Rows from block 4 of a small segmentation model, named by matrix and row number. Rows with one number belong to one channel. Each number is 500 + 50 x the weight over its row's rms, rounded and kept within 0 to 999. All counts start at 0. Numbers have three digits each.
Before each channel's rows are labels from the 100 images, of 14848, where the channel reaches its highest value: "top examples" is what is common among them. Only what is clearly more common there than usual is listed. The data: aerial photos of the United States (SatlasPretrain). In brackets: how many of the 100.
# convs1: 3x3 conv, stride 2 (model.blocks.4.convs.1.weight, 192x192x3x3, each kernel summed), inputs 0-95
# convs2: expand pointwise conv (model.blocks.4.convs.2.weight, 768x192x1x1, transposed), outputs 0-127

top examples: building (77)
convs1.32:460468471578562547482492536529487468487552444468457564550530524495627496495490490475522500512455426520575405436506450516499499509465481467560528602441459375500563471483529499419413463451463599475514478452490455399546563483530446511523408483461543468464544436501526581470453458413427523522
convs2.32:570508548431489528470475523318585530499501501429548507501506470539429464507524561479420502561490492477516499410585486518557552520521522591441558490501512523529523351527473534552478461485526538476413572411480487527505527571535479506508530447510456606525494476435614564562486503494549477479503456411437470527485512590454514535526525666523523492524532365408522473612465554519529520480475

top examples: building (82)
convs1.133:508476437467487532366463498498517403502448471501501531365466519626413519577521500464448542548533508411522450495466517504410536446487530545506516442518422488529561439516451474485534538497439486510516494476481519463460486506461453450467510504506460450580546571505523544448460491526390551498
convs2.133:337486595466474511582464571371580504513465426555512518558480485487482521563519537442373438565452509486475508656453483522470559474560491518428470484498523516471510445513558530392506498692526525407520545522456529544515427547423461522562407454557474443458504580561444424492470493564513520546533455528494512507469460576510526486498545545433502599442490518506525503542494477470502547450529

top examples: building (79)
convs1.26:481544512363447505579542489493461496477435474539494489429453510469390434540518449400371488459375469534499457455461464462483517534542499421542507602385551467553579509448458488445520512466479487517448476451525569463512595550549421502495475557499391456533535470482470472591463491528409501465
convs2.26:385514522455485469521477515437462449530520527501557519548510493462416456486520565454471517398489486510509522357577534498493508468544521447524487510543487509458562374488297557607562533441510425546487471542454495459474532498472469478529555722499527508555500483457620605491600477492534494520472480457493473501481523513439514536509539457427507333527497458613506555541546480440489454523498

top examples: building (90)
convs1.119:435446449513460605436442473460413576429464470528420488477499537530486529466556545440481488477474423564532445514478504457417483491499559502534413458520411515492558503513422526434525459583502487498542470571422509433492514436521527513511467488496439507466494407497476552564433452431473418478
convs2.119:570490532422500563561464470552534464550543458521430579497574589462343397479461409441652494442483479491475464624464449460463448447580542484416655462518473509507475548518531505489471494414471535463503404347420510499477567630483483555494501462455454393459507503412592564562621485484520568536527481478470490480448511527495506442485447388513481544531486480478436465477546494446497469563460

top examples: building (78)
convs1.30:420637479513401536374460544420471463457485490389472545504434590432468465506521469421586501551465601546564460479531629566456484505491543579506571432495415476445472447556494456445522507464485488444565523456448490530545470515517555513497467510502451443544528488481521620537496543477539529544
convs2.30:490454517522562481511560463579459500514440482429404538495468468473490586499519469520531496396486502556412482357536540514534570460405532510354526509460449512463522402485543478639478524542520468502525574603488529516478512579481534548533485376515472507501477451455432456516496434480525408463442534501533520449491412485464533412452608562396406540484444450514607522552459509503482564464539

top examples: building (77)
convs1.191:567480479520481465569438487507516527552569517460417529489466450488479482454460555429502480546468561437558566446566546458422549582510519435511543550433503559514500356420452348575496498486512494557533448542522525542434492539550573546505490515479540413487534468547488456494469496452544464421
convs2.191:505479564489450522528538471625526589500510454447511376453476496489488478519491583510448510507503554483460457588563442525521515511470454522420491457487458537563483518490532521463454527523519479430513480468503434517504528579599553523502412515559414564449509510517500464500494517540525382528520438440563464499468409564483457543467511465472520536533573645459440486421486558481463450404607

top examples: building (92)
convs1.96:411603451535508520470486580496414463480446527525488514493508529542403545545429477411532499446473512476588414512441478539396610457550576515534519475409414543501490631437471497454476498431437475534506434499568567411555534555473443424524497547555532516478485509531578506483454455518540569535
convs2.96:514472459542537486473530494578429468561492555573524503479480495491412610552543505519544497414504544523509493433470527505499495472479522509446407437473494476562518485482455561534505461630506510495479506561486455493453535498455532511498543430483477405425501484486471452535549491515470475401515541521477510528525613521510466471474527427491453489538508677541518506546598481488534518424457

top examples: crop field (33)
convs1.136:453361526457611474502583565537513452555389569579542556466518488412566515532424512410576477554500492471409541423542491590433446466493491538493507533439499556530432504561529479478445486536539669484383584535421473539484476508527610491535455507459578481547495461531459476482486542493439548496
convs2.136:458562508576462513493507471366539481397468531541450509432473538558551464548549494529419480647472482527517513503426535582515482488456500489465494615506554462507456507495512497555505495488485506468602518534513478506501519404568573471469557519468513671488517520560514583506438525518435391555547461497540454552514547624448490478441496491472451457554465632573475564563482527521510488516544

top examples: building (75)
convs1.37:561586468499531589493562490491483509376494537460421464367402487505505509503485524419507541512559506507504409504485477422565555521591460488558543430517426488527475641525466480443448443528405472470432441466443480449421533575502539427476481476617494512428525526504492558501458431552539485442
convs2.37:459563524507481491469453453626500513489553509429354523544525524467429518492551502535489454466541562488464428481448475538528450523431475443507501426553482479484501539453526468428519461618554557531541557449461506481524528581488527518430506524502521496505471472441548518505526541431454503501531504497459537558436501560516440520575507485510518424465473480469433520529506494541448455506456

top examples: crop field (39)
convs1.75:448478443507548491617471466590556423603369477476627585512497468413568473522458459489480551499462473443467621466532500473440458547550487494482565505495465481454496462519537400505415395521520553527444432534421488525666493490420505462497495468425570429527477430497516446445435485464428523513
convs2.75:416529474511592519552443515505423525495468479485451504535509379543414630598505502552449522375543465487488508536428428536549468484394484497562448480496467482558509409474532518495483513428524430470422464505464512451482474557462462480478423510510402416512488479482504631519548505425484487407501431474478540442552467571568509429401514484501471548474470475565590530503447501445484507452542

top examples: crop field (25)
convs1.98:497560429607495527625461469424470448520434495418519555405444466464502493500524553467590524422516527502528498450532479533499495575517559430510503497537517546551540560452475659524470521498477583509466504554465541532490547523442483415471434459511505575440496597472490504585466550535443360547
convs2.98:521513477561510513455500474443643439421491595644564489455541518543359472523467471517483494505461587458468515473412544430483542518480511474416478455501530515504585573492495491516491547493522510544517625359507468549483504571494512434538491568482469620519490528441529485506533545411597546491567625452555463461520521386483429500491571547538470586479486521473532558498498540441539535494455

top examples: building (82)
convs1.131:454452524523515509462492527470587542543505463561426507559440469462485523477466435457405457454504425404450505420459476433545480391480465463433378385516408646478502568485449466442479435538472494400529565506462537477544466503471517520509571487545529526458492481489449494384503501466518488446
convs2.131:532492558507486508512566506453648523497449581427504493484441455497491531527480408535552517466439493487456520635548520516503556462481482511623502502445471496605497535540442510510502497415517451522583459634492497554473487456451516512440553463447428487513499580379497581567380479528492494464531515565490529510476440454490551435493410450444432542500490517611494461455539448361520575448577

top examples: building (81)
convs1.180:543640482453524549554484519498497595438418561568482523545378557617465509498505494450484572523367479375456409439515454495422466589544513457453451496423545537502507549563526457559408426497498488540533599515556508609522495484501478516481504506559545583505499486496433521552481431506480480585
convs2.180:485493547539508532508494520583371513508509512521589455478508559519734496486527471552385508472541546514447505575501477501480539482536519518473476518497532530509499593435549440560470485599474541545485613563445518505599544519538528474495386596494554445461474474503477462498456553523557561454522485375495511489523480551526492468528558425496529502457548561401544568473508485476457458608510

top examples: building (85)
convs1.175:408560443435480526459512367450434487474441448481543447425468433455603515435521437445467446456413454527550545504496470472524466552486486510637490548507506506555500519529513424535412505454458483470431444477506511448509558474497531537505485527446460485486519511506514492565472561501498609559
convs2.175:574491581517518570495406551539468514381510424463546443501550499438414434508471495517481473535526504547529464361451586484506447480483523533493453477472524576431541485518494441366502550596515466508588571401503504536454458415515481431469509470477504480466529545494630491625580492495495509527532509563486475475516554624483465495567471525463462341504514643463589568486481577429509512518424

top examples: crop field (25)
convs1.48:489411537531453551519474465466596441470478360461603563407510537477522553558452474591482535514482441540508466476546528502492482548439515477453505589506518428488519546477464529479527467431465500491522529513498572473487555448534520525523458475466426474428472508463457458565426499551565535493
convs2.48:650567465512512464542544465613422466546453546585638513521576512522540520486454459561474435376472522461454437438571464515518534523506536500488556616457488443511588442477492466518483513517578523379437615402438458582464551456562506498477542501501401545493403454450555507455482495497467550481475528537409484471481591414491420451475504498488479589490515447481446506494527511474572503529464

top examples: building (95)
convs1.59:479496454478500482551426527443514451400553513549426461480355531434439440493528475381506487446424548493544386454559432441459466512551494425458487532416465537523564593568414508537487497437402523501510423528585529383497561554457531477467540571448477558493502489491485528457531512512575537524
convs2.59:511495476486475520450546463565632506517535562547555417493420511483338614453502452482508502507523483542473530499460488500473509487499488527564572534512465484578509597521536475486545548442540563468437502454453500494516498506493491531525547512457520542549535517468565443511482495489496508492530545475534480478527543596534492529488538469530495458543446620545498553504486555483511577560474

top examples: crop field (33)
convs1.166:485497560491499537585544535555434478406412658440496496458514488467400419495521541511503499507556535486572544514560578546511497470514512492551554409456521508484537480506467503512483465610474623430519579511464455467430455541461530464517448447484533484425518581530587474509472464436487534452
convs2.166:422476477481502560551501519389455497445522540506495601470470458429512549430561436391572452491495586441407522524449465420472524406384563518464608589438488518604509570556490483401516533566558427612630685454575464548451568510505507424526591574488550473513536516582434457588563481468485602539586510516526519576476479477483556484577473423455440572507409551504610541565469497482443441453559

top examples: building (71)
convs1.106:370406569446444464532456444512480440562558582351443481567557545469504496443557504508347527505436554517511456531495624505560478488495453448464476444554501530601475399478437431510483428468461510502530547517527506523467474440451527429516505535616469591487510410498499606520461554408492606483
convs2.106:455458534523508559460538480594523539481475472532503520484530424421465492451486446622466513496521425521476506524567549511517555483520459461491574523463438483477540474476457384586486504465545523476405471446575555488502541464522467528491490447532415525523501510393518447513536537621501469473474539519522505539527443351540494540449527523518482516540530363505478549570458491420494425533572

top examples: building (85)
convs1.8:509531584482580391510498517525502528430460518710568521445528448464482485550455522503496391444589502525511548396496449509462515509465461561467502520518425484481510520527405479420521516517510462521516487506535504604540498473545516544530494491456514508435485464502534533469550504516542454560
convs2.8:492489474487473469509485541394423503522542465474576466537544455496507564511494494453540544539463522477546486429572503446531515411506495465512463518472537452441505486469403550548520450534458556501371480705448537488519457444522518539477504569471464393544480566476403294513444524455422503569514486602519500441438522422455501515520478542447596444525485402441497462528464485558537486504370

top examples: building (93)
convs1.18:562496424443448460447445622472491511464509462566494479411535512468541493522465473454554497544378538538449527516509384471491560452480466524399430512591465512518548459438405424424565505476407551514504496514466517456527448476463527468533500451552599499510500518505473416528547527536495499496
convs2.18:440482511587447538437455525431404521527506468483479536493479518530392479515538441469498476541503530477444519510293563561523481499522521482535484495471420497534476520454430546523482545389450509571490467549511503508508463463529513441539466344474491548461473467528389523502536504468522520513541558499486470503486577461517477512548487565504433528493497392444530464472528525372518505531406

top examples: building (96)
convs1.60:503522443458473438562483517451494445454488543466447533488428514451431417456539533401532527472466415476534409457496443525435511443516516434586493498358480560417546681506521489499487545454526529533515415512573535398513528532501529443513522453538469574501491521513445532493384423528477451516
convs2.60:590521508489516492485512498687561519441558499549534554551469484486610567456531475535493436473498579534514488365513509508483517472439596529491323464529483516550518510504552483390481504501512503528534528546482497494520503546570494543509570444533500382537539492457497452510429503503525448480498438483482497493441439424461500508495524523457470501515488697481494459486488526509515556423626

top examples: building (85)
convs1.161:561537511375511614492557378522545531471526577563479481517500429511466517513508453420495544550448491541492407492436494549405458480541454499502550538505529461514476660521477486531415504525507403450467441523493507473483539502525435504491534483398527561554506509501476474547409552527444392531
convs2.161:521512486480524470489515481532547504543517508512456498545500462516581531549540528522496507524506455511522605495455493513497455523439488510407362543466543480523520495529367501532522514515513502512644486586530466503557504556521512543551495460459533475548525514337471463520492521487483533533502461459495467510464429499541505422523510419526509429536557471373468498460468516460448424453410

top examples: crop field (31)
convs1.51:531409533496501503533577470597524525442425433529473537386527443589480425477451499537467520464501427531443388466513465549505415462471482429431407501466466581448531584562475423522625518474497473518451425487529589539494501442539522479563510488537419475545467531500526510492456581525601495462
convs2.51:439478439556444551513549404526601404509500533508546466553535508477532569444491455613551516395479534498481485617553512503606513461448521551522480476510479528511474427505515505376494505543519426485555528428484488441456511475587446525462495536486526407522510573513612578495503479559566433497461518445434499491493595548485433592527470452459547519456586443485511457482496493484498583447573

top examples: building (82)
convs1.44:501414454532476580509516279450527485509505459432455474513511397446492554527490526514438468471453431559467384524500498462582504496529509476480522551515446406534479457504506489517458334526487441477568498546530478476523602518552423501497484514537487612575517437505506585549476532521543502498
convs2.44:498522422482496475543493484515552549493514512527460499503515539478227468433515517471490461647463552524506513524406491493524506519472555549402550529522493502568499499512549478543488491508519516431583501539445474455484498450457500506469562505511469575464502513647520634508568519535454505488526425486474473461528508574494478453477558485480513586483468458511470502481472503418466448404423

top examples: building (81)
convs1.87:453566539565532393536461438488408473526435450485586423458514357505581549562427524591412493508486570543462525480506504530426507528545418484393538487416491385472525410481427547497470482508426490633474441548498461528510551468533481512480451559439513546448462480503554537504560528537478526471
convs2.87:395479523499470501471538527484423539485520490536435576496447508525489522468478515545430494492546432519464463473512487526491543519628471466467525527519538519474438332530569520287484513478545539385430467491541418516564530500403537525619461284506424610428506480483408501551643409559438441530548501557502496477459614517510520524420530604490450531462495508401467450500497513455498588480490