Weights of a small segmentation model.
Model: 8.11M parameters, 48-pixel images, arch resnet_bottleneck, norm groupnorm, activation relu, depths [2, 2, 2, 2], widths [192, 384, 768, 1536].
Rows from block 4 of a small segmentation model, named by matrix and row number. Rows with one number belong to one channel. Each number is 500 + 50 x the weight over its row's rms, rounded and kept within 0 to 999. All counts start at 0. Numbers have three digits each.
After each channel's rows are labels from the 100 images, of 14848, where the channel reaches its highest value: "responds to" is what is common among them. Only what is clearly more common there than usual is listed. The data: aerial photos of the United States (SatlasPretrain).
# convs1: 3x3 conv, stride 2 (model.blocks.4.convs.1.weight, 192x192x3x3, each kernel summed), inputs 0-95
# convs2: expand pointwise conv (model.blocks.4.convs.2.weight, 768x192x1x1, transposed), outputs 0-127

convs1.88:417476476652601436600541398534516529529536506472460503417444436593500451487546467530476604453512464483386400468492466475575524568495470456426499451405457463547455552449447534481476402456459504481425470493536573433506453516445506453491459536555474406506491459489429561520387333455504494413
convs2.88:509500487494469572471508480390638541477502460444424445509489504518392357460537564507483525553553469525507553451483438527520486482457443500434500565492521563460500629476472483559472474462510532483387543485491547520484497476449477532485431584532496452423564497529620650539519510569524488490464548518612488530466608597516541545535469445446540663543496487428483428517489486423456488618567
responds to: building

convs1.190:538260502616566472536478476549597487534454493407501527514520467451567476508455534533532304585551537504505486461490548591456486601498545482504522502455476455497527532414466534533486567531496410543514473507466498485500493447531441565520491475433552520500501490479469411548470654507437521392
convs2.190:574501590480511576502571439519524498482519603520560474487456454610506613484473517507483459535529396519441516655317579509546516495546576498498536499420535488472524470544519506579489467529494494381435493500514489541476580429511541583526458459507512513574449461432528535432459498478522524429504486535500531568451534529455522428457493569492587500564602465438449429488576516540512500550569
responds to: crop field

convs1.148:486367508567459558440449462508497423518502455525446564454472478452522539498482460580475486567560463499390503469555433454576420472494530527489545533557570426443513434512522447494446528462419422499516467507576499378528569452467599580479530475506525536537512498514614546443542528472548543537
convs2.148:474479486500526470503473494416442517457471492450496514492456481556549360509519482458410543560462516542532465636479519501474503455420492511498422515516525506585496430559543479528552435456514508493506553438543511443525456391444587512527519434526520467411550503543494462486464486457494544489507499489540533513460540510459505477506583501478510519464484419469553442552535501454502506501464
responds to: building

convs1.92:493427485570614458654490428506525476527500484536558497489483484503451559482465505443531495491520608423509492453507478485535529545496476451537492571513495463437492490484434515458458543566500733524466591507349589546499460416520477433487500400480510447544513543494570474538475521364456462464
convs2.92:506554502523517514478541532475438474523484522362421480538497532511593551477550515488540519472553502466554505557353530580462486505430438539400586534500462565537543537496456478446418496399532600595601460487508515563480491514538567524485482396532508609548504494528444533479509529583505514568510449572480504584512584512496546507502487546442524409492526458450486452571563458547453575570440
responds to: crop field

convs1.34:523544482280502574494504446491528524509479477486457508509516530511450477411453507491566525506459497485512589396477401615547453507542530521463532439584491566508450519461572464488571508474463409607526489573464562497527449451531450532506536410435560598443497497512572492503562537509501550503
convs2.34:504466450515474493562503499493426523551437476513479396515583494529420516508503485440588611478446505509533527587509489526475473489584547460508502530429525496528523448553424504553511532540514456503498510556492523522526484538545427528437576550541495547457435477591618634509550426447532470553447506491377479519542488499545497546493450495535451494480462453430480494523522438535491473550538
responds to: building

convs1.159:547389561479493432489572551535472467556459475427578391565507529457506476578528458556433471461521428423444437511547523502485475532462501573512502520465523466517540451536482548509544446523476550587525529450526531406551575451548511650496511468607506538605527541513530558465497545525480457608
convs2.159:631489574467499472438464505569539487492487415481428450443474560487425537542484496691484553495491500556565541482498507517482412476511522547421662514469537509508501511511428534511520523616540486453539620567506542474509471451460506568474400452558494455557421590543494482477484507549486422467474571451475524516532469495537412462455535506561596472500549674491471453521508532505488524563556
responds to: building

convs1.57:436366543482544602480460356508580506470556429499490603452594443492555513516533456445452511479522498519485552489435457468499492531471469520578497515407440444477502586562461523456517428553491442471502510509473471533492558555594536534501521468478511581515492566506574607544558520581515483609
convs2.57:453537536489508489566499569535562556534527558513530552503507477539404479473577512485537486544503487520494511496657481493523464487410488460556473493467554499566506498415467567499549529364531519578588590465401487452473462552491458553510528451505529432537502545420556581541395461467539412522512515544441493475518532493501535494529473515463559343509487462467596502477517517437511472520402
responds to: building

convs1.113:650525528396493544437516434503477481388506528389436485462439519533561484544470454451451633567530446424485520594464505515425500427523479561463461374502489445523506475479515498530499563549528448513423535544466521448539514480547475514486482581527572508457539413479479489512605593570440478497
convs2.113:472526518436505498564599490362550521480522403465514485481515500470338406505496541480459514465530460466437473559354455481507424513520517471460507514491476522456442595531551531490494555508546478453596528493524466515517493405457480520556440421455475451573529426443432499510512474444509456521514522541496520529541410487513492532461503502499469316517492322509475494493460492526537447444465
responds to: building

convs1.132:532469447500474509453537621459523420463484525465615517526451521532545450513572532486495567490456483457503436452511435487504517532548490569392510488450477453406509487450438497465529493492451504460484512516501524387443533517569464510486471564494495503415512542485457475435459516486503468515
convs2.132:529472503539464481524507509440427448478486529430569561469537521546491339507539441590442492609538512514475516661432462515515458482552539546533557491511534435547452542581525546508499479472552528515538517440445462514459476427428470480496499412517508427430447474517383560493453507600480566494503528465559451498527529495516472433444581434566468567460449503553445477515476501488526526419444
responds to: building

convs1.104:507483467403496519471530509464495506436480515472479494553463542465501426465540523487446549573474604552451478471455502522477486475480510523414592451456479436528508476460483406374530424458472505531479620459446495492408584579518497476499525491485478630499520480535406574496497479456431458476
convs2.104:358561456493498530474460499533429486462523440531443498533465511518301419552483579470503547473512531518536491503484501511514523461508497503537585540506552493439499518559548498568539490526504513456547492473523530505455521408466474557494476417507405527491543578531439579478461566469524440479465529509541504543535613486497521514490556548475555480505495376444481471487516435542454483415453
responds to: building

convs1.186:556457486440494510551449480445492509409540506510425516518447530485466510455490520316484478467381539404444392444477420548434401499588545485525460533316489447447512580495452465414485492469419558591441471497518475462498515519524449447531483535539498490539502450510454518555477464476484483459
convs2.186:545503455515506466470468525392420501551533492545393478505504458567499633503484475478395512547492493488533456589461469525506538530448471479539562589509516480548477538517446540518504497376463489533492513766475490488510544588497484476548517474517516562472500483542515570464466500444481528550492475460512475483506531386515491509501543588550540454507458575526537510487464508547477514575551
responds to: building

convs1.103:510432493444478452572508569489570469471533529481575519439474493472474540447482579500451505537512480455529416441523459465474465516488522514477544601405436528414532546419476531568467492411411551525524508533501423478457538477486468442483516518470383398487487525481437567514433482489459499552
convs2.103:474502475471559365520429431437499529389521546443538634526515534523501508486465511533497514479485537519519563440450481431468479515550525489520503544506479477548476461507451497527549553438508506492619467441479465464499518584521503446475493508570650564368474489572231542477520449477478528486474478478485498501538557439445528447428477433448517589491480602554530514486453474507546510467520
responds to: building

convs1.181:518369497581411486512483485523426512490647502489413524397503474523530452550522552432485504550522503501455497434518493373460466555558534514517503448451416469503482439527424483414411433471447494461510566515593546483495474537458511491520532535518483546483519480523456445399503457520599500443
convs2.181:473497499604458538557498556520546532422524422515480554514479413492517598575483528463447528518456524491535503632635510467547522571475497530521417563517471506427541483489491483565514499583506424479456575399427502471479567556531508505473519439494513437570491503357520452499515531483460517484473477498512512507386444463514506458500462539474513684544526510459634474493523512497387558440589
responds to: building

convs1.147:553393456549592445575488437530551525495517534492638477531498471453573491442482447516590494494555507483385507554511474451499454584470506516497478579434515469521515501519386501554473447578478589525447491460461473436484435370550478536491453493624514452466483479494545440432523597458465472551
convs2.147:437477522521453515506553580708508493467534508489408550528500458506549525460497547487587568470492501488504479405410511515456447443535503402580552472476509497519561510447572474537510566470522454536505476441506486518498434533535478566454491528488651544538451581609484545446516492438440464589500565484530474567516394538545479419396535405493479548553536377610525468539568539466521594540477
responds to: crop field

convs1.55:494379473421572496449578482495520585414472556517369569484459528498477455464484505435491445487517459541480508487406466489370497466535522492426498556396582530476506578524533440492483428496414430444480473500525473536438481439488505514517483550487520472511507593498536611503471558465478542456
convs2.55:504482510454573512470536492568551494489517492505422433528555506473296426490466472430492571512522466518481491509484482512504525472561467495526517591489495549487498454411519481454459515503509456495507506367418519495509449442548457533475466451478525477475491450614652455477466499554505429427532449564518424489479466482477523402532480403530463454468476540442494578503444456494521493431652
responds to: building

convs1.163:531397503598456564506516524516418520561488599460526483430551521475484503544501539465498494436495465507464396515508579514515487519518505509512437496384458453481497496429434537420482473513465497453484489556575421516518593476435486488536457557416551468458463501504460520481428506468588469553
convs2.163:442569506434554512558424465708597481481488553596528412493532525463669539486507545527529519408449505471519529607430469413479448532482459482562459465547452520425517559491388479404529537475526502398486572550463583466492490632491487508478434429497537596570462507426515464560642532512500526514480444487493480502496481523526473413501503574470458516489528629507519483506474534543500520492507
responds to: building

convs1.176:399417502493479487505446461499558547481531541423410537434460572535518436475475537496587524476415447477541544489474499486477500455569489466427530527387413597499551488465553507480513397516457460538490535558471461564390543456520442454501507497475546484462487551491522613546584513456549540539
convs2.176:443538517546473616614466494436541420536472486538425535526429431456555576591523501500555528495511499532443504451532515526446469510518543510554498542495410558488479430455544475492468467491486546476505481486511554483483548471407506484502499408544490520445494535470476556518434417522571481523456487503453493460482461455539412611536496508515495624427555548590550464497531502375549535429521
responds to: building

convs1.158:605455499384554582565477491473533483351551446490494452482528519436618511444519497428561492494426531450498462458555432546568489482430538511525464592450471372582502339510565525444537567454531558560430501472403496477507504484455503443482470527534503514485507461531463492491588475454425516522
convs2.158:444498414460510447504458550340575434527551548458555437459527523526544645498435498517464468525443502508517572552581532480490519513526510502408439412541484488563506374524534416508481527421475463500465539598530488473450476590462489456504523410551560504587521497398552467523585529462466479454554515447509539505557477526503527396458585609494457596502569417398538505481480517477551457446544
responds to: building

convs1.25:530546482455531519514513440525462533584537489507446477498553488470595458436470493412579495518479527396551534437557483609499475520488495489558494537510480555465560487521621487463457467517476485512551436532397500463570436434474477443472512442531496553509510431504513566438477500427386516448
convs2.25:549493519456513489454472518501387516561500570492552437465460494504531501499486542505461535551471486504486533472540586523468480474514473460585474433492469484460531498500601508517525501655500520450360442501511490493486478530436458487552524441501406523507498485296601541512466530509556486472511499484525539458486544506463492573488461581481594292560493519444448459492526492595529498479450
responds to: building

convs1.123:503381492401484456457575531469420536482480535494503445477461429470574445486527502575357533493524552453463465511399512491505520505469525471556392543408485461488529480537496522595537457513546499467466526508599516408465495500469587527530487487583449409406487484456500499540443504374500430459
convs2.123:436474504493470550448525503532462514585473520551496460443438430496372486520499508548483517505486486490535499593524558511499469512434536477555446473472517535385489515512436556524447488447545527538512421476479518502469511569504472458456426453536455368618511472563610520602507550519508497428532544479431452475509433551482494515454583462498474603473459392475437586462449456493499534522574
responds to: building

convs1.93:464520452543591460514534475469482444494445495491666495510479467582567499451462515514484492479457560539486444489470384404564505539414524443510531651523499465503476573557438370489434439558496581476451367420457552478512468505481452482472480423460557492541489503516516553481351457507497478450
convs2.93:576489546398497539506503532553536560444509439511601532553491491504543479613508505510521468610483466538533504427552448528505563427526562465518505474541492565533496410449464417506492513414499527526473435599424554467488521535456543480537487571522448515541487496630503477518451462503506508606539471514465521475512507537479464541459537370570477450512505667515495438547477567525491578506473
responds to: building

convs1.151:503532445487560493568481539555542493509515624453589482609524529469514436519518512531554502577476540451488432480567596452421450588511479549490523537407568567467475379491410547531538437576519539412521593482500501464472513524424503505541500466480468513401474486457535436490490509346493493448
convs2.151:626457511502507559603548565478523506528495493469524460503499503461424498531555484466546475509494469553500483475587509467515474543446511534461526498562590560563541527583534509535424449465506500572633482449560502516582483510520520431511527542502524501475440561512505556449428556483534481570454449505498499439471450443465549564521508565462616620504568691524544469559496480550480591525547
responds to: crop field

convs1.152:446521521488492434491465461499554472488527519441388468470487508534410553533585491448415510525379382467552517617481567490538457465542540472575450529585482629596502601484555461596483505490612584487412556524564532473506542577487543416494521497512492434491507560483455490566542478436521512532
convs2.152:514521515462509505412468476461501420511494464452437513496489502483569468583500521463517473479461469508557485493417498456454458519562514455572620470471509458532460529492466485409511520536507491493603502585494478447531562637415525494464459477556344721523496428423491482531369525514529491556506482456550456539464492556473445458568564464444514529426509500521524496586447517472564496531412
responds to: building

convs1.49:486465482536573530690514508476537526441461526488467579446475483586452524464468523479483504513522531416431412429551495569402492581512514440490475464522461470495546473525426488419479530550601470509511511517432470529514512474503451472494486525500553527473505444488491491562544592479479548517
convs2.49:549514410526516523569561526429531526512462546552521496477406480496413426445474478537513479372561457541504513717547505497463540531414510511501589526494528461562515438502492461441552539575472452495500470371468559569483502573438475450468521486458546550531538477591482595536318483421546580477569501487523533516490533599557475404532456607462569445513503454554514541483484455532519550442617
responds to: building

convs1.23:513489509458523395432519548482450530569467454487385457534505518524582492533440551581378527440493447491487602617462460533485548591496475514457474533464613640455495392486555483505530453503494457554472499494458507457497486426525594530515505498594467516465499461489473485517574514518509463562
convs2.23:530445500512529445573564491458471475517496449491509516514540500447573436481506534517495475520535441508489494516548486483524531448576538517414625495498558442424467491546487475466383453473382375520536457572447494529599471472507461503504472557412593498533525496394692461539484454463475535530534540459533486476469645471540627515531544450505480438495488433473576489555567523563502549613529
responds to: building